config = dict(
    encoder_arch='vit',
    model='masked image model',
    dataset='photos with spoken descriptions (Open Images, Localized Narratives)',
    train_examples=203450,
    image_size=40,
    crop_scale_min=0.7,
    horizontal_flip=False,
    method='mae',
    mask_ratio=0.75,
    loss='mse',
    encoder_norm='layernorm',
    encoder_norm_position='pre',
    encoder_activation='gelu',
    encoder_mlp_ratio=4,
    encoder_head_dim=48,
    encoder_fused_qkv=False,
    encoder_bias='none',
    encoder_qk_norm=False,
    encoder_parallel_block=False,
    encoder_inner_norm=False,
    encoder_moe='top_k',
    encoder_drop_path=0.05,
    encoder_num_experts=4,
    encoder_moe_every=2,
    encoder_expert_mlp_ratio=1,
    encoder_experts_per_token=1,
    encoder_shared_expert=False,
    encoder_patch_size=[4, 4],
    encoder_layers=8,
    encoder_width=192,
    encoder_positions='sincos',
    decoder_width=192,
    norm_pix_loss=True,
    decoder_layers=3,
    residual_init='none',
    optimizer='normuon',
    muon_scale='match_rms_adamw',
    lr=0.0048,
    momentum=0.95,
    nesterov=True,
    orthogonalizer='newton_schulz_5',
    adamw_lr_other_params=0.0022,
    grad_clip=5.0,
    steps=18800,
    batch_size=64,
    epochs=5.9,
    lr_schedule='cosine',
    final_lr_fraction=0.01,
    warmup_steps=940,
    weight_decay=0.04,
    adamw_weight_decay_other_params=0,
)
Rows from block 4 of the encoder of a small masked image model, named by matrix and row number. Rows with one number belong to one neuron. Each number is 500 + 50 x the weight over its row's rms, rounded and kept within 0 to 999. All counts start at 0. Numbers have three digits each. After the name is the row's rms in percent of the matrix's.
After each neuron's rows are labels from the 100 images, of 14976, where the neuron reaches its highest value: "responds to" is what is common among them. Only what is clearly more common there than usual is listed. The data: photos with spoken descriptions (Open Images, Localized Narratives). In brackets: how many of the 100.
# fc1: MLP up (encoder.blocks.4.mlp.fc1.weight, 768x192), inputs 96-191
# fc2: MLP down (encoder.blocks.4.mlp.fc2.weight, 192x768, transposed), outputs 96-191

fc1.633 095:431530564487517541469588526526469491483491484510501486531458468536466439485510486520505556470516491563595484433583565465466491523488606431474448476524408431452540510462462506535596491528523481543467546617392457491564524547494577507456490472458580435588522496534544546412513425407429508501
fc2.633 078:637561508395531470577403477497495504488514444598409530548474515428482493465439472480490498437614548511512572476470509486589413451498536477486544503561479532480487529464518506493414516462539557555366442388440449443494455611498535568464492497468431546473541521438454479460455515455563507462
responds to: text has "text" (26)

fc1.150 085:504509438535544508524442488607474518469457492423476441490482446521432454498514473425514565419529440514468443525503443519457532479415476467499439568369558556411508482537520477437613587488555541535548482430497491608438469446494421490542524597560460530519472558490496550561531560375358497544
fc2.150 097:431565496564437460485472597421513510423553460501483565438535492572485484491522480472437536585501486438434532540496453476453568462371524491522492521435500412467448447435530452486492531433503532515459565497493542464560487453546511473473467547442489502512468508592495445479447465565587518519
responds to: text has "plants" (28)

fc1.590 091:449524563450457530483498476509517484545411594559518471529499515534409495504529497514523519457414493576490514452464392526494460528470518470425436490402422447487497441503469534587521499445554591503462469616405431446508466488465437527456492585612438508514502568509429522472568523540546564516
fc2.590 120:515470457531485470482465417552467540546500522596438461534450447501474487508591427597551457443535553529478548646431477514521538510525556497518526444556552501465540445476524572521541428414483466498438420465467552534563579520559505492516508450466479573488429500541619473570605539552432439520
responds to: text has "white" (38)

fc1.722 116:463581460529475539535532478497544502404463573468480439556505484473480517433512513419496539537524453452396524508474511464488571519488595477513582542452466415465532504476515426433531507487568565571464508450579588603494588522480472523536438502488492509394528404569526450561517494383453474410
fc2.722 122:463567562546462553526491557465527446399538473441507462527468436437498552564485512527570572536462533491438469535550584345483496474498537484492623556589495495355566515416542546530583518594477578551454387449557447577389453483433442419556467548449499540484551403546518512561525494470491501423
responds to: text has "trees" (95); text has "sky" (78); text has "grass" (40); text has "plants" (30)

fc1.95 105:446624506513464446512520441548491484481532485543438451479539437521468486533549572498508551565455441492514505488529456454503538452430446414529448526482425569446547567560465516405390525602563501451580405509519535543509465514464600507558502525517565528617542409525542472451524478504465401541
fc2.95 113:576500529506546477613549526433469518558539493471508479587513521359591424433550491498455483516570572447512502501441591449530577492486439531479515588442462550538476529455506577528493450525582460498449500441495460475471525480408477542499454557418603438419545527530487486546461557511532531534
responds to: text has "building" (26)

fc1.628 106:536443515460462476497560486558509490546571484447498469499496577490510516545571500495521506460564462513490558445565426566459461477591497551570533491440536463457581440505526574587488517518592567458486473567430443578446496455422409584460454550542541456513529549500559558427442435498455437441
fc2.628 094:455478378502501498471410435532486519539470588487442491492519579490497482535517339615571581437566518492498465485487499540467559493442470489481530489512385408594429436510484503461530505485476479409599534579559569520557564476441508523506559593495510450503541560467516531557472490487554467550
responds to: text has "wall" (40)

fc1.646 112:486478449551473565502531538516551486469490434550534553448504497560452502429503461534563495552517443460555504420540533592543520465463574521547610463485462453546430471488585537489499461544531418464548529442463489475579571479460466502474506536487540471479456573400498492536588541464443553416
fc2.646 097:487386423490441629478544501472494475455531506492425541533485450482527562545541544528545416484456453489460462561584471467458500482541422554457516499583543572429502452606424540558508465490498457528545494528565565504523378466473532502512582542483533471527399409485517528555539524471480502599
responds to: text has "road" (29)

fc1.142 095:476528483512552374558484473492425460508469451610510472430593542457498453505514448528436500539485498533473390503486598496519440500441555524475471545563534506497474481397494457551602521495488526502443523509570496530438542514553460527546578533630450467467571436534470464456449609397478566499
fc2.142 072:594486469589491465517466572515535524508469559489571332463492428522501462539495469480445502558458510560488507503397496584459536582521542472586492493559494594574451454535465527526467543478418607489520489500522530506441455438477526493421406492609442456496379568593491580508477484588505559479
responds to: text has "color" (31); text has "white" (30)

fc1.502 099:497444463450474622533462567551562554462622551668432537497506470505518483566483580454540412525500501538473512557531486456589464576448489524544541424521462361506608450429501498462530503503451409489475483460524522451459527507486474447553508474445607482477557419555540445503533466499389438418
fc2.502 095:514533586587476477523509513493398562505581406498459474480504474517532442483520544604399551511466472493435457503495496510460452549483474561454505516522465432463421552583512516453499577523369467497473497492487473508476504451445535563467532471577421539608566447540519485530484549477488538583
responds to: text has "trees" (75); text has "sky" (74); text has "plants" (34); text has "grass" (32)

fc1.724 116:531515512433582467462574520533480438556520536508565501428466467543515499537497526498505489458505596547492500504566519458494537450596541351574493436402547456527516539513497519405527464522557490500414554560498440515530574448507542543578571581594487476529558492467479394444473508489510602545
fc2.724 129:520502439491499447502413462509527495531478483443462544433502527412603568537446504475575376415509547578570448546551463475400529425536507478531464509500570438552507469528433528455464522530516539356356483541488506489479541429596523582555549478555459536507484499471386532498473503495419478575
responds to: text has "standing" (51); text has "holding" (45); text has "wearing" (31); text has "two" (30)

fc1.346 099:460487443499618556489442469550509583535491464481495439519519458483462500501533413551434497570488490531473426502395461487516447481528473464478503436494544501503525444513513506480554498561430446449451580581408530446482583546477456567439571433553495577548535475423465456488573466508450460593
fc2.346 124:501541597451585567567497499521447508473522385471444491657521524412501509443595548495508488492450519531456505566509493470533498492463439417427563552584640452481536554480601444513536445541470580493507400598572515507516479556522511508559526412464446559473472586517487469455474459492480478454
responds to: text has "white" (29)

fc1.308 095:480481562445496488542418495503544475459526505575523504445478501529464544515522562604523575522466565467602493503522487504451455493435528470449493436549584535416525593472458466505562513421514440523458467428472530513491536506516466417610520496533557480381528513526536503484564417492468468411
fc2.308 109:513486390496575506573533519561489440466526408497462458466445509532602421483570409401563492526476596456439472453508488492536526513514487499447460503466511523484394486620524513522476479551431604496476504585505558458498508463460507471439477477521488430529574395532531562484430489410448522504
responds to: text has "playing" (25)

fc1.614 101:429510509550520466506481541408578461564460458506522522466544494477482551510526424478512561387528408455388539539553535528526508533552493505573491569473594559488513611480535526461424403573525489468411556512533509553483535549531487470549443492533607519432589445424455552514412459533447443521
fc2.614 107:514442423459514425542526481529495646451450540425513548453540545491479487503521470457461516549427529460596486525517449500503555401484517525451540504520493577482521461483414506504529467458590533485572481392522512466561492576537566476495539529458462498443443450540586476635461523494504511542
responds to: text has "buildings" (28)

fc1.476 097:600483535489505467463422464486598518435531505475524470550423499440478549525514443587484556435528469460479393530478506416453513440526469577461346478430398467514547438515440519500552513473546527418507455516523459546488508546454508592493505364482477526560506521473485477543535612473486537477
fc2.476 037:541473508516485552404433549473480554468424475422518486412505522445540517456564506515429438438465449499429508561544461495566545560496493498393541549520480539498544471534505470511502496536492529505466560493550497488516511486482357555489580440381515577502525433419460482452505510536454542382
responds to: text has "standing" (49)

fc1.194 108:489487514528618550424494470457513546514533540392563435442430459460567446527425585459523446571496514540427521586494475483528592432478438502552468545467435556430546498523535444533472467515435550428444416553544440539445561536584520403393544540604510563534528454476511538491555523537418571461
fc2.194 103:550474457485510498532518540551530551407505467486478452500454468462494551594480536529531448522562509551459516550556474633533507521556618523402503442545489522461451584539439478555545445442484505555438500555518505553405470509526521486440453457459445385482559487476529620467445514491463549407
responds to: text has "woman" (25)

fc1.251 102:500530448454523539590512475508502583560455501530448510482572514452541519512453486436482438552459467556483499505493597486593506553407480495510400522457388503527525515584518453436519431549416565487519539411429450514539578461566447471496443416568514503534494534385434508498405533502540478494
fc2.251 100:560446508458511511544540406487561533489558505500520581397600468500467490575461427550490442471449532519450496492583552521493495495563496469525491466554480391385519573478549553433413502472462461417460465482562538399540506592545511532502485468443496528465474553495480466568381513400418562525
responds to: text has "sky" (49)

fc1.635 111:463542502474502508410468488497601433568507487503508495537506528468437482504521539457565567558474560405546481494461492549593507522609504552497579503501445423578500559472494468486583512474595563449505507493506429484521474514573473516510469401461564494434445554445510473439520503457449483506
fc2.635 095:499522492480484475498473574457493503450523482412558439486446524535451430485491445503491452603497434489513445439571462528455458536547386442523498488465484460600468533517678468494547421479522576574617519447505485498577428596521537524487597489543491475439518466532528531506528510542537494533
responds to: text has "text" (30)

fc1.113 100:519577469512582555557532569535467591378533540469518450452571503511484549544439503559566451511529499461500521454551478385529513509505551490423476534474495575445410517474545460468464481562576471498462474511433514481477525429420492505482456515514484603499527484582517531557540506450455518577
fc2.113 089:469522482534494549503579441430420497527445458545437528489558503555476549576552492472477424481370493541498545462549478513512440520477588406464512493484548487553479457506589480460474568433581557429487495433460518416523455515537494507471553529467512566522540508442433476425580471573524478448
responds to: text has "water" (31)

fc1.57 095:562506551522565579453571434522526493457542544463495397364527642514573418493581391453526517440461528503480517464526505489445469522490486481484506461490546496519483494504444494592554417525498514471480550537429551584474463500613528532511450492386527485646469528543450493518440421414600501435
fc2.57 084:512618440544489482593464438480430451488567501483533521529466469487484540611509515475509489526514521528567636499540478451484437451520445520517415504461474472468533568446417514599505516514582439546444486524559488483447423510534542498582578508538449523454492496621491521442534531536432556495
responds to: text has "text" (28)

fc1.283 095:441476408540455466430466508509552502496522555510453543497618591560480557476565485534466504476558575401546468571492506530525437508506501465540403566493459495486554501524508554562552449424438425426563565504467458488485528469434399521413462487376473480408501495499483516535480443601509464520
fc2.283 075:449426548421495479528430455433528504545542412516449481525450469601529502476549370597592477520519467462450578528492536434546536539481435542499557483543548488517525477521399374585474538542456399497452492478496541508535538495516540573539476470481516451546436528440434445559490491497582477448
responds to: text has "road" (25)

fc1.596 080:532443459412514572465554484453538418458542572491553578463478496542486559584490550519522527420426468514479440509494499463407494531404420519460475560530495544388519545488468552492537511643521558465540423594509454457544528531538478499473507458390540478487510475589373494463401565545495535437
fc2.596 104:477553486453534549535510485523471431511440441537474459633458525519529486481463487481506567594491504502509528523528415532567408480608491532490482471553485473551487490483505462497429484502524530550502537468413522621529525518451526455491515530502409493458557452465603483511580563489415433475
responds to: text has "wall" (40)

fc1.621 110:587494486545540435491477532541526508501417468517481491509427471481527548548572575471514549630451514412531395499513446473495462494569526522469413547504513533484483390471560460487579537461364493549512566467480495603494563469536500410539462490559580476452473499542513419480572547462521500432
fc2.621 113:530481459438546478482560445520487507574413529505615549543576501506540510497555509574492529514549522398468501587502391516450494506468538464441410502474445637460535530410498424415516525411437453480566492509503456496465538475550515546540501426481532371446443488504523518431416471463507460485
responds to: text has "road" (30)

fc1.503 106:508509612541327544540533539438429531490414455516553500514465487582470578476505485506523514510566406497415495519496517509495565491506543353562526469477518431481554505492442449448450480467549441466543507473485632550530476581461590521482510481535554510382553531533496563494500536490503492393
fc2.503 105:501407492441394508511477520569505516438479446529440506548530534567561538587550534530433471498492410508417469465528472483477487556446526542538585497518480485491615532425455433501478520453488524590513516535495502475456543499461446435510544505493434473458503619588422567437552521519457444503
responds to: text has "sky" (87); text has "trees" (76); text has "buildings" (40); text has "road" (29)

fc1.689 099:466507469485493451482520503494505513486502506456474545544518496462543411567529504465612503433556534555488491491518512483462510628407440483523497519502567441488503409513451535448486482483486563525466556518470533577450477551544552475550527623513419565426490483578433491554553448478504492505
fc2.689 105:490552520462511454504548474408557521448516518460426479465509437506468567496440508547462585454501451498457502503463490537422521527507496521503539501531417525503570445511494447510552501419439496587514377494553527485541489498453511509474446543490466620526554610549554602610477462508455510489
responds to: text has "trees" (71); text has "sky" (54); text has "plants" (43)

fc1.280 110:505487513452586462430534531558443507460482464551526456377465449444495582545552459444492555515474512449401466574473483427423528450493588483428401443498438472510518541526511552440428376562458542494514530563515480447493539529556550432503573461638490545496536524457447470491475510507534559502
fc2.280 103:527538473568527450507491527449482441423492525456466596399458500549602560512417364467537434487537476549551445503503547536486513519529506479599402508463598375519576540490496491529414416555528609502450540547542394482450508450574456555501511467546362466505505499489506544502478513475539547482
responds to: text has "standing" (51); text has "wall" (42); text has "holding" (38); text has "two" (31)

fc1.248 093:518466453490551454440541600542440485560615591415491464414538579457534559486433565481483506517476461449542483396530508560504579601497558436467470444450423551414514550645514473547507501429488580534500483559474415509512472523546507469528491450617472507477506494501403527507486586508544401456
fc2.248 054:540491526546509460442508556486495468512495495589471520477488457487394516480501394463547491486410569502480492550503490503471508424555463455539458479475530446475458442488437370562485545490452421480454573390505517490446512465596484458469409475461571532549427450596610557457512530557558508511
responds to: text has "color" (36); text has "red" (33)

fc1.604 098:491503496458543459486499429446446493448531525469500539469477418447453429378520472486538567504526456480516469468513421563518484517514415426421473431534516451470497528503467592532537517574435576417439446505532553501420478437470470515499536514411568490520497467485504482526469450589418582542
fc2.604 063:493475564558516512480530517513519447564492406324508456514495536543548493468453581524424473501407500481540515565605581345480459497534628533373447449399481516447524424484564519538490490517482478531501530456520526480562577464489567510481514447478559480557517434506548498573468502576517486524
responds to: text has "holding" (35); text has "man" (28); text has "lights" (27)

fc1.643 104:393521534494513566468552507487511374467516455609570443596463515453522438518503443407528476563531515489467436485484562534504533477504522590465579502487425513450433530505438491413481526482445477593483462499502517466541503579454562519528512441447539514465449473422498463559475474469537516465
fc2.643 119:508543482454447435442473481540458533536464559441502623430460516529458602479463538530438505488377507472583523385524457516562537514421466563527462437518481567539548478451543508559436510495497462553549492503401488493443558522521490492597507483538478501504595474556440476526532476436506486500
responds to: text has "building" (28)

fc1.179 101:605505418469603421533466573481465465538562458528473502436517521474569580541517427431521466513475482512465480474487491404490512499487401510490426444502502477397444501504538511490424398501473493482477474506513493448425533472515536629416482531579489606582507413403473452526479561398545537526
fc2.179 094:556427465505524580427434485473510448468547485523483540579521483579405425577465502470461517516492424487600482506518558510459470411481574524581472526531622583532472475488447520427457501501510427476495520521536511459471513552552465499564516478450444465512444542537522569580450521481562593540
responds to: text has "wearing" (38); text has "holding" (38); text has "man" (32); text has "two" (30)

fc1.196 090:483494571497463494517570438580542521544518490546482524523532546497566448506507483492550469509528467459456602508400483442420521417569587471467597444504397533508488466462559496560459418458512548622426563468513482497474547495342559475506480508492478549488556453466522516577569511440504403400
fc2.196 095:436331556528491512502491572477525471524417514384564448499511549374493482468518479569566442508477498444485501596488467568511449516568463538422408553515499443490540428463407487535512476528478388484569514541406517457490501450504500385503457526546506528526454393495569538483445483443446507556
responds to: text has "sky" (70); text has "trees" (67); text has "water" (30); text has "grass" (28)

fc1.651 110:462484522480552379546464570534497507493498477510526506502468497475493610528577487465457545491497491511490467489474544420461505420556543483532501458541486545446440552617515554429426401549488606506478550479458483455457483538540576610482501435564431544577514538408464482572540450488574503548
fc2.651 102:543429534530559431484369487548511472511496446501556545488467514524504560506425414492493545410513431412497413501530494516400454523560543491548470511495637476564424561498466525420531521483543502461431512514449412476537543429507474510523489457478319438557500513491584529528424550511493594447
responds to: text has "holding" (42); text has "sitting" (38); text has "man" (31); text has "two" (27)

fc1.497 113:482513431496486540527618557523518486508523501470583562552458541433526493518513512484466541473469549494463471595621502481456431436488562506491576517439612417501509532564529506462520520511546522490432486458466554489526505506459439500506441498553486516451496396482455491496509436670404458548
fc2.497 122:515518544432487536585483560502467498538462492495473466565565519476459511422614504347465393409500600570527535572559456446458490557472528441506494428403494564509575522593520552462491519426413499545525450473521515529498492591520535522533491522464476414493502420507560491489418446420523432499
responds to: text has "trees" (68); text has "sky" (55)

fc1.128 102:452446460517512505432449448523485496566444491525444500449450487522472557507609476541515499525526596451496449528494525560534508588473469629421421473507526345481511511596456429473543586551497468498506437459522452510497494597463498561502607440533532562571602437439501501541476525459428503474
fc2.128 124:463515465516482481526466477567489490454505520664497561562456445525529578487434518525484529448546502444479411495535503417515512446466470566452441525565563564497509534458496587511463556369468507463500547541595471510543449460505388563468556469358434476518496628496465537568481488536518479474
responds to: text has "man" (29)

fc1.743 112:491493505537501467499462539545506487475475457545532573495530439472523514457550525533564540528535550570484508541450530464636532541408514529558538488527513585513482447383460482565502507441451477472518545419589460594529406528466537501459548588455461475423479516506457503475426581434575412466
fc2.743 131:461390503555481499572455487550472502476441487547533575620501472524523548381526489536439486488599451417577425550447431552415505547541509476496495502533520539423580524416500504512497489438434487547449514439395504464478564511489585517541568557492436482428495465435546567468509438459487467585
responds to: text has "road" (26)

fc1.506 096:496595405510587537516444431448478472401456621513492567459396514465493545425523464462452465548507517521514456479504564556485455564438432516525420548577419490394476461448494506473512538460559488447462559484441489509483507459418608484558485496554551472457446463432514435571468544460521519506
fc2.506 087:495450561515547441515449465476522489570562533524496502547654434453535421521565573580543495513452507532503484503502582454644565451484551513463514504538411491509499522535579434460451598419490531551584481561501607489438547442499538448483507538479538546560483456549399450506637534458471487457
responds to: text has "table" (30)

fc1.37 111:500495500529371538575540522507566457439553496452391497534556507433519588453568590485574554449582533473432521569527547418495443601458512428532577506527451457412565526526530529448459525484541452531536474456548601606479514464487527483481411466532531512415560436545508471422582443446466440446
fc2.37 144:492514552530484575540524573442432422474489480514480455558560482449538511449416450454569493557521523474425521504608525425523459476484549506421573516522557477394521488508527532490499528500451541556455374530445549489457480503418481563543427464469508499465537407568552503525485515541522412474
responds to: text has "trees" (88); text has "sky" (77); text has "grass" (36); text has "plants" (28)

fc1.548 099:463485507487551562514604461506496470479495488403576512500494543550506556494526515418495532552516490489438522549506458445476544516527497494499546447476450532532505572522543539576409534402542452545481641476410595527436507485431593492560465521438494556466473417478561531521442475551451423491
fc2.548 093:504376474492526440513482483531465536527484481474567540391499490449416515578482565520434504457517496556582570510555456529515504488488483449447547505402378514490506422458502568556470516532504436588583612499456536400481478484570429458496536468490491521505501477432541540427483564499493509493
responds to: text has "trees" (56); text has "grass" (43)

fc1.256 106:482547491446448519513512523540443438621418557529490571597579449533404500523523461536441509517548599512512497447481458558555496444480514499477506451407487464486459481579465521476585428510532552567460525577465420556498464504459481463486505537611463610524492625474481454474582525551487576483
fc2.256 122:439488475520462536521509473474452535480501573606366469509541488506528483497525501520603516380437479547448497556434514498454417507528544460507472515500597477467530525475457613452536477367529505509471502446454427400475569491454505532576560517541455543529448558594491456570491488523506478530
responds to: text has "color" (33)

fc1.200 112:506479543515540566492595461503532632440474499401584464380555524572462409514484563437530506497540574452508586438459476583493544504534516503518487525479541496493531515495526545529514488485477523560483515499443570516515443511527507431429416476476561508414517620495526468504449455468584566591
fc2.200 091:386466405515467552546543501502457515431534528553534579545446551431510422607546515420473498496494488535530580485470453534449512525507491470596467613500566458544548503491441571539519442595515441514577493487574540446490543520538492449502550509381481524558536404482553515506412629570466520467
responds to: text has "text" (30)

fc1.121 098:513524407482433535536597521496518556509455466491435460520463561494506505552489585472554485554528525474419462416528480525465517481504500508521549520556571509518554435455477452432444605619517447486600450494476525486598491578426480478541526541421616559479516515548458403489380449403470408520
fc2.121 121:456481480510445474463435458542540540486503502508552476419493557521588624502473421467422480479454505495569366509429489587502552466548503518523474534580566489537429492548443476403514548474453415436437535560541453488457509538532482481489518461544426498396524567457514560483517628550447543601
responds to: text has "buildings" (27)

fc1.748 090:565535502526560559481422499549525436504439539549497468497496376466522481486538561512428524482496502479405407401484540473497568394492567430488444465521493482538468500448537555470592465565500500548507568500468514530520519503445512482402482548457639569501484534559478519508479501567448534513
fc2.748 100:489404525456517498556462529575480478563550526380556411575502575477535512519512519477507436551483497457509389547622427452469465465517518538524565512410410600558440425580500479523453447552495401477587522501478496549478575481505509518419618471524478529477528460431580549559508469451506517423
responds to: text has "buildings" (29)

fc1.294 099:515500535435441474409538460471528508480516473567507501557447556567507456453524542490524571533483542459533426541466450494549502495536568565536603477543495487513508493503400456546509474544655497532481497534408468458494418528528479480532498446463611490453633498447476499442514487455466539597
fc2.294 076:482398537571442493530457616393567498465495512460583445405499489477532499442458443567451511565496506483490473419568465487522529502596427387595493537507563529509448425499632469446497547505527574575562476448428498498514477499497511494411527534568501430452452535563596521481594532559495563450
responds to: text has "text" (34)

fc1.412 099:490637531490507468409468496489455501573548452487487421568505564472496423469505548413520503468523550410499508541458558502540431504496441473470493478481468458540452493547485553609481572514440454460469413562467560475571471512485456562497534590560469571568461577414412443502567445573539549520
fc2.412 137:473493446496498477479506621537496420381516493484480522538490566512445557501418551517460523531534544485509517487498504393516461574515523514480431505482604507454438488396454488477336523471566386444554529497540587530371526448545488450569485601500588434498444507491485507416511540457468526451
responds to: text has "table" (30)

fc1.66 080:465494533535535533515564518555512415557405486525534484491483486482597405506531521545546437517371434566440568461411419544552541556543508402461549466497424467444554525402516551523450514425531576574469608520482442599474493492549500485463525458519461520455549471562455534386511441501484587501
fc2.66 081:513505457528509534438448552532438467549500555521487553519609492558543509473560562498472567547504593499515458453498594380491537421470579534513474557528486507505563526542436483450488521370530450555522462477486451495548512560488543475535377476487482421530480542434523478383500442563462433529
responds to: text has "grass" (28)

fc1.271 108:456480499602498517550473491501519541444522495467628469509493614510554621481569487516513351526519476510431438509584538486470525492512479528497399446544490468430544554590553543472480412496586475517498510476471528435463512492457533436406549525433488545521445483517507517488481581429529502489
fc2.271 117:492569608434468491517491439457480463550578479524485489449403526507519446498485559512545531467366551473505506468503507506642555434506487477483494516508578541493488403500464504500447493527417466457505500494561573411594455620596396504563545618596538447543560460559502459452550443471595550490
responds to: text has "wall" (55)

fc1.414 094:532512604569504494567455507489441533460543532544630541507548582496514493492554564580536453551431404481489524481392468488418511402504445507548464545517451497470458506400526534567515464477559515589519512563445493538423497473553423444456458542490500524490545551492492507552470544451433571426
fc2.414 101:502443525465503544551552523446441464571503609561453493512526517501543567521481508487573582527465558548487504500442591500510518530524517458562526549539568580463572555454406513404470463492451534575434449531468506445474474570451446390517471475471606476514563410523527441628397500528550387580
responds to: text has "white" (30)

fc1.344 098:496402545425513562476520578440565554498507396529497480445502503440465509544442513501483506420531554390592458563504442540510547450517533481498500467461523517512532511438421451434534496534418444532497482445485530439455533528512531475539584533556447561552536578527509401524503561490475605481
fc2.344 036:518463544498503558447495455487529456521470470537456439512449458381506527542402454522581419540500574475587575562490477488595521478568469493503508459510535413492493519536520462483549426405498572487501477518488516542452567484495540551574510517589488411507555439519392498550520484483493542453
responds to: text has "holding" (41); text has "wall" (41); text has "sitting" (33)

fc1.323 091:586435540522437532478556478405451538482527466561566504513435522403454596529493451515505457463542510487454469522534438529508512499469529546474507511491572519471490487431480539486475502551533519465528533477404568549576584620501498489457566505547582477477485414502495499459459473505469516536
fc2.323 101:505588516502384482533419494641501468532494489435479448519430520596452439549440480503508610527513484559496584430457548548451580526486525443518513589415471620468497379587534528481494468513464560507474491503540486503498458485464491493558410430457534471569580473491478482442600456549578540540
responds to: text has "wall" (45)

fc1.693 107:501491382542523514508505581490508472454565538541539540454353552437506592467498555507435462521454520506524515517499569482546598526518524568569486485448532480456474577494524459422514440536467548478557511413562480467559559460488489469431529500536506461568407487394434460583442510450543530538
fc2.693 107:509456561546469552434433422566584551553517465448439453352539618532534481510472460432595478560425471453471492517446490521484519389495547481533496525484496524486510644499538477427463481527508410596471566497635484433563436519555551474517524483502399451564457509536483512522427506473521487444
responds to: text has "people" (48); text has "wall" (41)

fc1.587 102:442518385465508391493565469530491400508633450481519560542539452470555623558494383613393511410405393495473533464456486474584438552471542507483516480505468543491483492500450505522540392517542532432439475514464544465507586564487478531554506441536504588460455425494527494515458545404393492561
fc2.587 091:478450472438528508494517481497575533535435436420540480487458632553458518461480490511573486539553555567495504553573444517510554454477468497576540485433544573519446585554538486571474363496485446508503610422579480447398487543560453423468486520523453500514504478406426512509494562469532526525
responds to: text has "grass" (33)

fc1.767 084:551497533567521517629533504536475500507494519493475591584461411407492549481422475528565486454525515498463489503531490458579432414447592530480453548441452509458489467508562570463467502447513614484555608561503478494446526400431466410444444465547500521399589402393429494578455521554569550503
fc2.767 075:479479490546462499504496580539499571606521439430435483554473577523489461457539509470558474598499470486355540513608458534564492538467516474456403517513499558493518498543501433474511521396493482483506513517464483477571527509472529413459565562543419533566512531519556500457473583589516484468
responds to: text has "sky" (69); text has "water" (40); text has "buildings" (28)

fc1.49 107:543497427527526525446517493551458427506540433409556606409479509430548492468550542526477492515432529567488575554589566373434537445486573430519477419467468474500575541467574533483442428541502546506532443485506464516400559520478519538483566515616432469394537436495447463475481600581542536524
fc2.49 115:541428416559462523438559428555520440480485465457514597400517520466566526530505522479483401487428486474534511508446491493460474399574514513551325512464528454454573477531514534535551462497480481437505524486514526545426515505559467522549465500469446501530423460525376571522475515447525531527
responds to: text has "man" (40); text has "wearing" (37); text has "smiling" (26)

fc1.140 091:469487557411570482413543552538484513518520432487555466364393584487415544585478495452497555517506484520635447406539551509522483524557501469437571548465528611439498429479468597500503498534406538454490543487432466415576518531586474544544567481577536459584452452505502468504466495552469524401
fc2.140 093:585399550506447517474462462481404501470495482490425494508567535497485556499516555492433524554499463438475510456551491480553521496521486516476574447435482596526482485466499420553494482442511497613598491530507559508533492525467477514477447516477592483554457539502511438491455398507530532451
responds to: text has "wall" (41)

fc1.222 097:499480451469492553349440537541442439480536564511434529546565542477402537546444562423507487472525525508526508456507512556464569540455485520473504509486441583489582460498630451484621544532468493504475540536439482358479465523412496557463428495550429538576475462513411493461455448524485474495
fc2.222 117:542524569553634472495468558464476535451588436468434573480440499527589445499439528479529486526480515400515505533521474466518497533542506496488540431504580470493493569548553481509551546472531492567491382456476500542508553461497529476536579473431492440508459501458605549489403466479502362526
responds to: text has "sky" (55)

fc1.721 112:514477474543365433578636506478549470414421479541481527581515461521477502485488510467622502476559443542505501533490525534492592501550563504556567465579498405522561524484491446440497499512620544474420464542547563605527531543442558428438461521495508504406635543553499566493496464562426417395
fc2.721 124:513482482500348528509527503466446547473560475464443534501537437591482535571524468513448487495454440475430433552508529566484479631408485484504553501572573421428656523433430405563490492522535465612422474513504500566434522472470419457533478506507484468438497511518466499459554523542561428501
responds to: text has "trees" (90); text has "sky" (86); text has "grass" (43); text has "plants" (26)